Weights of a small image autoencoder: encoder widths [64, 128].
Rows from block 4 of the decoder, named by matrix and row number. Each number is 128 + 24 x the weight over its row's rms, rounded and kept within 0 to 255. All counts start at 0. Numbers have three digits each. After the name is the row's rms in percent of the matrix's.
# conv: 3x3 conv (decoder.decb.0.1.conv.weight, 96x96x3x3), inputs 30-39, a 3x3 kernel for each
conv.0 116:166112123162141123101134046115109118120147114135137129132115112115108143109140105120126138127119134120148131117123129113114111127133140135119126119109139125141142128116138102109138125117137142161124089107073137146130146099130102134117130143107116106103148075097096082140
conv.1 146:113146133159176131140128135100113127142125149138118132048120162077189151191166116070087127095145111143121113130128109125094136097135140141140119117118131121116134096075140194159106133126142161145095010097169100103091123138140145134121133125113132135143136136132129141126
conv.2 067:136109130143180129133137147107137119125127130120156125138154119090206115111148115105142118132114137112100142142142157161130163155120135134142119127137126113112157119129140147115125138138142116122119126206088152118101148113102117147080104072102131128114135121114117107101
conv.3 084:091082183102138126147121132114125101148132133119119115103163131138095154107122126129121126118110126142153146107086110106103137143132147133115127130102111134099103082136105142143124126165125110114160119140116128111166140144158085097141070105143094164090138154153081149100
conv.4 068:130142101097121159111170123129126106156158142108137115082121114120137108148111124099107105117129107110113126100109121092096128123106120115122139123132146140122135160124111071142151155072151138108099087136148162120086169162116172135137102116133146119122125112151126139125
conv.5 103:124148121100169125152117131153143127204168116174134109145125129200145120119122138153129125255184124145123136159144126141140127097131131134121140104139135115139133132118136134121131115124132088156114166150126102171106114116128088102110097133127111128133127164126119128129
conv.6 079:113113102083109134118158133141120115120158114111098115123134128113130154132121149110101106134071144137151133125094138144133139103161138121144126116142130130068133147118120117178129110132118119166135085162118132118169129127135109183142120114128106121109116131118120104128
conv.7 125:134126122113081121126149118126155130142019115151109151118148136112051115142110113119124132137148147178130147138146133121143133122103131128128126121109108118121107124135104156131145098125130116115132143202151175149158124144137125133125134121146138129120126137129118111094
conv.8 098:156134177142165091131138119142169133147189124092099129118118137112072137153112118129158126118095113141143132109111125149157152125136126127121124170193132156156128151178130124044142136154129171178127054067116069065102137134135113100133147137115145158147137129110146171147
conv.9 086:131138113104126125142151128129134114133148152134145166124110136121087120140113114138130133134138165139144109126136131132141145137157138085114108100185153132119145126121128113169079116126121150170167130115116136153157121111169160150167104117083132126127114088160132099126
conv.10 131:091099116152067157146134191169119150090111115147102151133192111141132143114152112107119136118071152122126124187145127106145106130122120123111132144089106124104145130114123117190137121160111145063130159158134157053146162144131135129101134136123088118110128097123120140124
conv.11 066:118134118130124147124148115135141107139150159140137129128172120187219116120153142152125131150098141129123140109120116102113110120113128120090117080097112126109116123109118128119114118134135121140129147143125146168156085083107136123134105142131136136125123128125131136134
conv.12 099:122111127086105116133099163113110121112116132141092116143130127127097128128152117148109132104100121134134137135102135145154143138122148100083098120110099136129127125112120137121091203080181138151149140146117160107164148106106108121129135134136124122130124137128135136148
conv.13 082:121104082092095162128148118149090132122131130141099162125114101120116134122143081136133109140092154123148114170147135165161133132122127122134127124103160084101133124083168135139116112143105110103153156188118153078128108144149103119112154137115102094116133075104117155123
conv.14 062:122121155105125115117132127144181106147151119131148145107114106105136123113113100119170127109186139141142124190152139151160147142163152124133137143121139114147127151131140103145109100144129122104136147110152107109156139114143115093129156146133145136124143121139142134113
conv.15 123:128122149131110139137123141142134119122114128141122128129118127142104142093147131139128132141120130110135116141128134134125123132133118132138117117128113139129134138122114130114152113113139127131147134142139112103146127144140137138123105135116131125116132119094153111075
conv.16 084:109149126116118072135141150129123128162130113120115124138087133133120115115143079139143175128154139111143124122111108154161157141152132133094147130093179109118132133143138127091123168131149151119113135081115149157141149112098099102125150136107147142147149111140139132168
conv.17 115:167159119131156107088108133100131104106133111105138133114166158107100156120151146121105133091070136133128136100112093159105122146127112102089118126112114118133147143181126188181170120168134174131135109106170160096103128123137105106156125132122122141097142125118137144106
conv.18 149:109128125097148130122146134136136131129139128122127120117133119121130124136136129116127131127096124149139140130132127133124128143125131131123132132103138119134122120132115132124144132104129125111122118154134143117122139109139140129111130143136111133131115116128127138139
conv.19 093:141112140137117148128177108167163138125135109130142132120126138132121133126171133121187104122122113127124150127171131122118110139139136138115163154130123157123155134109140140152141145067134119163117131077131135106129142138157114136145117156145133150133124172121125095138
conv.20 068:125133116109141123128102127137113139122119129128140118135120143127135115145133136111124096107135123140108159113139139124126148112113135129147121127147121130115092123147117144125158109124096136154081138138117105154124146168093105137166120131150117116134126135141152124138
conv.21 108:122088118145126137114127095131108149110115116082133109162123131120143136177125146121130148128133130148121124103152124125152136116136121125140140151097123112127123086134147194112122145094165141149148143150111126149123122122121138148124154136131159119148138108137114060115
conv.22 115:122105120125128118143145114126130101149119126139150137134145115138068167156142134141120104115109127117127116128139126124127154140112133129160149129134154105121146132138104140082164129124120115091116056095137131124122116097143117098123108114130129138157120149160136150138
conv.23 067:133130123115132154112116130137114157117128151127134126139073140082142109103128109123119114145094132159119089143135121153140145151154146126127152112145137120140126104133127155159156071126123134155125153076087153152207135150133129182149121154158105154156134182131148142146
conv.24 110:146093159105123153126147109135108087150125113120122113156162138162095122132153140102113117114061117141149148120122131122104118139115131140133131142105140135108107094113087143199165092143102106089148160089149159074132122106132104101132112105139120112110110083139109113125
conv.25 115:152145162113094071128133137145074089156159153113114123124136138129084138110148126127108127118113124133131137124091114118123125120126122135107116117060090121140119069143153151108114116159127110093099144224178142136132136163148099110129139121132125119110111101111128148143
conv.26 067:149130097103110115124103104154100106145168121135118126118135152186163134136116149143109126129124106133116135125104094141116101118099111123135130129124138141122129091159069093140151118138076115140107127167139123135140096096096088155128129090080119127147127122128136109140
conv.27 071:107148129141081180095159127133147146143112132123115121142139122111093119113115162123115132106088136136110109139159139117152141102102102131150129127151130149101100093117156149133108072128143148130134105144106135136178122127124125115116105090130109131133150150114139131123
conv.28 096:119130117102087123129105135135144137158167140148130120163119112255076143112117125186177140169192130134142131146155130133126145123120131128129134083094140129126129109115118130135129134137127082077141174130126134121139113109134048070109120119142130135122108115135127113121
conv.29 120:133145102116124172137106124151128150131023100144154113142172115097170130121114145100148119081071106092132124127124116138117100136117121124134124116121122129116133107121161138164082211164118110102152140128099099160154125127131114123134111136143115121113131122125116113140
conv.30 093:071214062095157117115136161130112139121165121117117141151145139141149131124100103120122117132109136135140107138080121149146139121135095123127086149087169130135141095139109098158084135083118139143129093240079122118154145085134141103111115138120094097098123098152121107134
conv.31 108:168101170087074113135151163092127116084119127109103141137136127136134155115150127120097156145120134130129120091113110106119111137119125120095120110093137121126128068131074018208071092139084124126114123160149168150162142101153125122121139079113153150117158138139147134113
conv.32 070:142136140132123126118157110111115122116186126117102126144167173142212155135156165113126136126144136154133125083073111091084113109089108128118118085110132112141143124129098110122135135137115141090121114115121102115119120118115125121131087130144134130121108117129117131136
conv.33 131:072091165155090108090102177101138118094115165111137120106148159112100126118140162115122126101118124130133127119120107131118118106130136119134127155127146122133120100127123104143130116133124130063119143099159128087141126129137093136137089118119095150113142068134093168081
conv.34 079:116127130114157140114140124122120126094170110138096120124149129108167119155171168113112118141131132130162142103129127099103142114108135135129124109136117131121097172105128117176124135108131170121129103096127099132162146144119122120146082152151138103117118111136135137137
conv.35 118:133104139096107099128101109138123102158068098143143140132154119095076116147130112121108120109080136111191154104107132094085134110112129119110131095103139120135157110119126156210097099206105122130139135120124132066095098112149099120147107124140136121092108111129131123100
conv.36 090:183128148129131101124106095136135101122105115121133137139144145129146126125130127134118142121132122146127138137137120116143120147104116140115129140146107175152112144115133086150111110137132144125131130080135086060126116127110155116132132125111144107130113160138127121143
conv.37 069:131100079117114107107127116112061110139106149120127102146124143101148110163118136148118147145144115149116129121125142114177148150135126168132136153110165099091132119164086102178131072159112113102147136213115120128137156104117161193151111125116153130083175130149102133121
conv.38 104:153158158149173154133150152112141132098183111122101093186158151086122167148137152140094119154049121137148168103094133133142151133126132115149131139169145140132138117130134152117127144107131137125128115125129100125124115129131138140142138144142146138142146155130139147131
conv.39 092:135144124145140102111116125150140127133129121159168156111112153122088144111124150128151126156128117132127103132144143119117127160129110125126134115110125130122112157173141050103177106093134121126086089111113090085122123111088136117103124135126127135125137118087116144129
conv.40 088:123157138124176085104087109147171150125084108133157121136166153143145116136102156155120151101146070142109145107125141111118145147105134111111125136158115139114131137128143144084150129106166165170091027104089080106098116173126106100144119152123188137159136146099138115120
conv.41 123:106083086136142149113112118135081122149106129131143123127048121134162122131130124128131108149149144117127115111154131133116110124142134119121128125135126132106115152082101098148158140125114127137156133116102111109115131111125150167144119145136121110103123135137119110109
conv.42 117:073207057153085147122107114117092159118098132126125124131099119111116129123103131171138112194150159108125095160154153127128101138120135126139139142177138116090127133087162108162118135142106132134132111127115171106124130161122147152128133138154101084145104138115132153157
conv.43 090:153165121142124182116128119138090116154050119124176140153168143133117134117069128148071098134101165121113131136118137120119140136130128125144141101063106111113115169077104096214132138128120084070127157198150139119135122132135138155124108109152128155113139167149129109122
conv.44 106:144131159156133145136136151126118148085109109141102145129138136136093098108118114144146128090045119152134128123139124139132133130119119127127121138138123127140129125114140034081075000094032109116133157141150160144161146144140145148135125104126128150130140153168151159154
conv.45 107:130157097127159126143133107076118128134157147036127137097129122157154129104138115099129118099083119113117121117141125122118135134120118112113126134115125146142137118096132237133107210145130135149120064153135077182158141124124133142106125135103118101129123139113099128109
conv.46 066:124141147136147123153112140116116119156146117110124107129143152137194147147155143148195155166158158146142129121116139137128129130135139127092122110096131098113113119142122161098147097144139124116134159149161140126140139113128101064132110088108123129127137142129130153111
conv.47 095:119191110146139126130103157130135135143140099140155142120114158116095135130096129133135121141167103122133122128139139133153132135147129128128143130127135125117119162142155102000111144133166135121104118179101110138125128151119134148161129132133152152132159146101138122137
conv.48 078:122145129115146159126086146133156139128100114113140119122206164077142142137091169118137138129109170136146130153126128175212153115146130112127139120117113124135118107154089108141123106157079147107111100174155140123133160120120143136120129119146130143131105175148139136127
conv.49 110:117090133145135124144138119143150131140132123139130128113166135102049119098097102142111139135191140130122129113119103186145163157201162114117120137119114114128138163083150123100132126067126126128116156142172128109139138113122116184115114138155114140118118186122129168104
conv.50 089:106098110134100128104155141148134137128133129135101122157134119129127109136142137140117106145125122127137159161126102133135108106131111127138138148107103136132138197045170112144158105140131167087144129172171138120117140167119148119140127131124123117105130134114122116111
conv.51 128:131123118122168108115124119129123128125136129127127129140131127104125126128127124123130124127142134128131120120135130131137134131143125117117129142109149127124135127124134114127142125120141144144125122131116137134125128121125137136140130125138127140107126150138106138124
conv.52 122:115137142150167110142127128129140116151088108112111089164154114145101088136117114118145126160161124122156125131103105122087139121090151127115128129132139124134117156148106086100170122089170125124098136173107139140052127143120141144118139115118132101143112120090115080136
conv.53 079:180117130134116159113179115143173084113213093139121140126180137137127154145135111098141115136130110146131145091110121118116143104125109133129101118094140138129117119121135149152103063160091119031133100209141148129132126129137115134146133128155135136115105152148130162155
conv.54 060:153127108155151105117130164093125150132138116129127134126132148148114158128140128115148128149196119120131125090069114106129118126108119136105120189132146107138146107132144156120124152149136114143132092132095119124125162146118135150126131108103126109131113111127118147110
conv.55 175:138082121150136150114105117130129118120094130155112148116160118106132118096103104145093133155121153116147101126130126105105117152106140128116126127126124105122101137091111095231113159029158134169138145139146124255096134111148129123125113134126139136115118172137116108104
conv.56 116:187106123125145142113211093124148102138141142130088148130162126160157129133177103131127112119137123153130125133096148138131149171106158121172139101096124120136135156067119090150142145138137124080146176187189108073146112129097124123130146176130137111099152157137106177132
conv.57 078:125134132122115120139076138137169116106106134151131136123147125094192121131139134118130136147116102134131120119172129127160142134134129128127131144153127123151138146131139144125108105123130148122127104139136104089065136103121119146125132122143122126128122105086104118132
conv.58 140:145129118131119131147137089155147090155095067125099079166145097174069124128070133113144119121134119112104123129139138100138157133131119112108161121123153130167151089124152146085144146109120086128139192142089138131106131141124127113110120113141126106116134111129129108121
conv.59 081:145127123169171141146133119154155134151072149142126143148101115114089104117120121126107147152146136124128136168126149180168159143161149123140160120142142110118124140155119092153140113145137155156141119078099177142077117143118125162129131140154139098142172159157137084129
conv.60 090:122053088177121152121126147120148157121135145118130112131106115118097113128131121129137106129132153116130109127125134098152113120095126094134087147172185125123096142117151131092157132150114171142145152097150124196104120132127119086111119132149142137161124101159166114134
conv.61 082:104112080120084163084113077095132123140136162128134161143172146151118115157121105127145126149148124101130111127143179143148140137166129120090127124163137110101148125089144126153144165144122070111145193176177123133108142182120173140164146156113108125072127177139121115105
conv.62 118:123165095096170104113092156161156145049053114179155130122135105096132142145118119112128121144116139144132135124116149153113157146133138136120124132111135102117126138135149206139130195132130114175131081098048074163065127122129122167118107154107143107117145088145143101127
conv.63 093:131094182139160073152076151142135098124113115140148119126185133144098177145126101138114116144112119157128121092121095102090114123093125153123164098127123125090121091141107147061169084109115103102083206114145142121140091121133127148132103130161138133137108107100151128127
conv.64 061:125092172139105155122125126128150116139137160150143140112118124104125111144150118131134121121166129108102122152181168116123132171149153143133161149142147108147123152135069120178146145118083123149139165129087144162129144109127148083119126078162134129132132134131115135129
conv.65 125:097131105125136123125091150134126142139048081151144138130131091150147069122173127120122138155192128109128139122118128132093113124107098126140127146133111145127132139173179124050091156055128119157116085147099096147066125139129136171138136135125124126130117105097117120126
conv.66 063:153135147119144110135123102134123137134126114110122109140093142112127131151140154123182131109115137122115134135174134127140139126122118132082127132126156121111125130127132148081121109134118138131128163142106149161119160153154122172115146123162132140115094131133129116116
conv.67 077:133127130119158132101122099122124110123153141118109103134128133124169154155113162154115140151090115161133143130119091108122123117129098134109129135089101139162154113149125105113163160122162089139144116104132102112143101113141141175119095105099144099156135096113131113127
conv.68 057:087131146133160132131109144153177137165103174137156120144129107137139125134126115142142165139147129114113137142169168155160165129139137119146116097141114126140111111108165093110096152147128077108145127177137104150177132128132135159166116150160124137136130178152131157142
conv.69 142:116140121176097132132160124174112149166063104119156108162172128187091116161043157109111116144167106127117140152124116092078120105129165132109120129132127138123132171134139083118102138086145117092091099171142112132099128149144130155150117145118106112149123115135111115115
conv.70 091:124103176094140106137120153131158120140212159104105124114139127145143131116183106109098154129106149126138136165139133171145166160136154167122152119137140097090137102185100158081144180079174090143077128099154075086112111136131118135133122152132112099128116137113125150118
conv.71 070:110095103113056112138084118154145162183153144137141123152117121081154153113130165118134136169142134147144112146111132168143135147150123134112132136151123115114129119147110166142132143098125150163119170130138115164153147153134131119147136161143143120128139151111127115130
conv.72 135:111104124128182134143116156151120135115063107184087156103106123140122144156094142156120135163111129133119122120139128115134112089124132145134128125094119075083081165082165063178058098162124155154141111088115157148172128138110165138150123115121131155158112099112100150131
conv.73 113:099137149134120165131109148123137116113139161134138161140141137132106126139107127124127117102138146124139135152139116109133123145208122136135127141126107149166148172111124074138147123166070133078152108184150169013154147128131111105124148133101121127095156143176132129126
conv.74 087:112150104124113085126100124136132125178240131141159102137121145149166101059091126135123137147144128127119131122122114154136146147176132132121119168119128145123140104142136105095147177127153124145124146090157076161093127126136151156095118140134125132139153178124137120153
conv.75 091:100197091090164104174112191147214136122160130136109134111133116085165147136180118137118143109145149138124143172104160199126152154103168141173159118114152105135139150131077124158096143110111078060105121137130104131153116118125123105131132117129124119135130138108163128129
conv.76 105:152040175151122133119133129156144121143139157118146145122118119089110084109140085109144128124130131129145139124118143107165124160107200117114117140127149125153116133130128155093156141124144115108155153142144116124142130099143131153159122146155148135134141218148131144114
conv.77 062:133152141127137131129100102157139148109078142102143085125114143133094143108100123125153121131163105144132128159158136159160144133138122172158138153161158151156144118155123171178155109133152127114147145197166145125120137123148109136156128114124101131146132147160141113131
conv.78 101:097107116099148166122125156083153134145077130131111164125105102102088144148170098122169134100119111121139102167148128147147135122154131166143130131149145100111124136163095211055113140140144089172141071087105167161126125149118106162155136146138128142158132149149128151151
conv.79 112:121089181113114066127127114130093137154076131119094155105097125126108138153167108144140151140009130153155130105117126150139146138123148143123123144138125125110127123175119112076150095171127147158106080050120118102133106134143074126140136142131131146136114090096138164134
conv.80 130:127161128127120138133127131105148127139131118112111096118135122109087133145135136121159142130038155173093153143113135105164113136112146131113107125114154118096123119112122047193002120224058123118143179100189130150114112142132128110154135149124134127134111152099132121175
conv.81 093:153137160164166134128148175132151102139080136149166150136071154166089121178193128108130135108199109118135133137106119111156134140086110128109123119125115140112110146127098114144153161109191117138111108138107146074098139122122119103114149136129125131133107116088114137113
conv.82 075:124138098172105158132127137110106104112125143144129148116179118113140109115096114136062122128105139138116127124100140140138124110152129128120139113155169114116143082161138093206123144099141106107108175227153100114077151093129122141106121121125159119144143107118117119128
conv.83 109:146124116145144129100140109111108128135053149128157128161145142122055108141092169109088140151111135149133125142149118115105130116119142143130136142145140122123123119120134079144223097113151099100126171121109092092137105116132135154133126133111130107116129091129110095104
conv.84 083:092163076107094116110080155118141137096104149148130145124094123138169104124094111131140136160096117125137138169138135117118129130129117138155112106108133116132130140145130117113142157123159099133118129141191157104141128120123153136138104105114111112126101138103113102112
conv.85 100:130203126158168204187146171103077109107155121125115125111082150114109150143163132142121148119113141136147125104153122155081147093120105122076114104120103106102142161095130125098130080140127145114142103151107146121134158114134127152127123131122150139117136133163086158066
conv.86 065:113149149114105162136162107164131129164162173110151126106124126150111124130113137106154111148164101142101124107088128107123134123094126134139119133143135135126102132133111098085136123143099102102113094148128072154076098171140149164142112120135146131137151151149141143153
conv.87 117:137194106107126118139120110129138134109143109116133134104110140131129149102097127132115158131104138130124125129104123138132120137124133118141120136139141111147108131116107137160057103167115133173158073115029122142132134113128131114127141099118133152133130150157141131125
conv.88 102:134108126161123142125165145132157129149153112125111102144102116166093088139057139120144126164162133107117132133122124124135149129134144124124125129131119120145134125139124060086143090080130148134135149150135236132127130101128150124122126122143117138128132140182143155128
conv.89 063:155134117112136155148153117150106122116136149123143124097123103124168105139150134118156111164110117123132127144144118175147151136121143118101102124109121118116113139123135109107118129129122141096133151162148121135123154127144134123158126118128139154115133126155135129136
conv.90 098:144152173156031130180092167132147136111145132137119139129109129146115141120130126112131131123140147130129115128112147134137131140117145123100118120176123120105121189102127125108136136098128169110116159126143204095138109141081164115131108133130123140164121162104140129136
conv.91 064:140144134168124123143113108117079123098067110118111142148125169068078161153126127128131142111070131136145135097068110131133111134120120115108130135159134129142145137151114165160121133147110213196126145095113122080104132155127149176123143126128108127107118100085125121131
conv.92 094:092120144146146118137168109147113159134113119144161109092120125123131117107105160108139121109159116125120129113118120111128108119133126140135133132108118157110138184125170180073121097120157178160122079113122184174152127187116126155114106106107128145138116151139099119106
conv.93 116:154100136104118118099130118096121119120068136118151114139135147099118115104090157115144112088140132142116126119154111149177139123127116112097104130157137164151120093132117163035183114089164132129131160129117118150106141150121121149113130151126122110129141145160133127150
conv.94 101:127120120141168131128128136136155133164224128134120126050028127096195102156166141129103113132143123099126120142153130138114136123114125123158137120148144137119139157085137102170127135118132162185134060078101088134113109120125138125126125107121152137148129143134115117116
conv.95 117:119133151110116162140151133138098148142092144114151122153169093116118150133077143117131115095107131130125122142113121141133101128132116140118114147160126163132116072137120194160104159113153100083145100145155121093085152149130149132130116124130129117123101132153142128137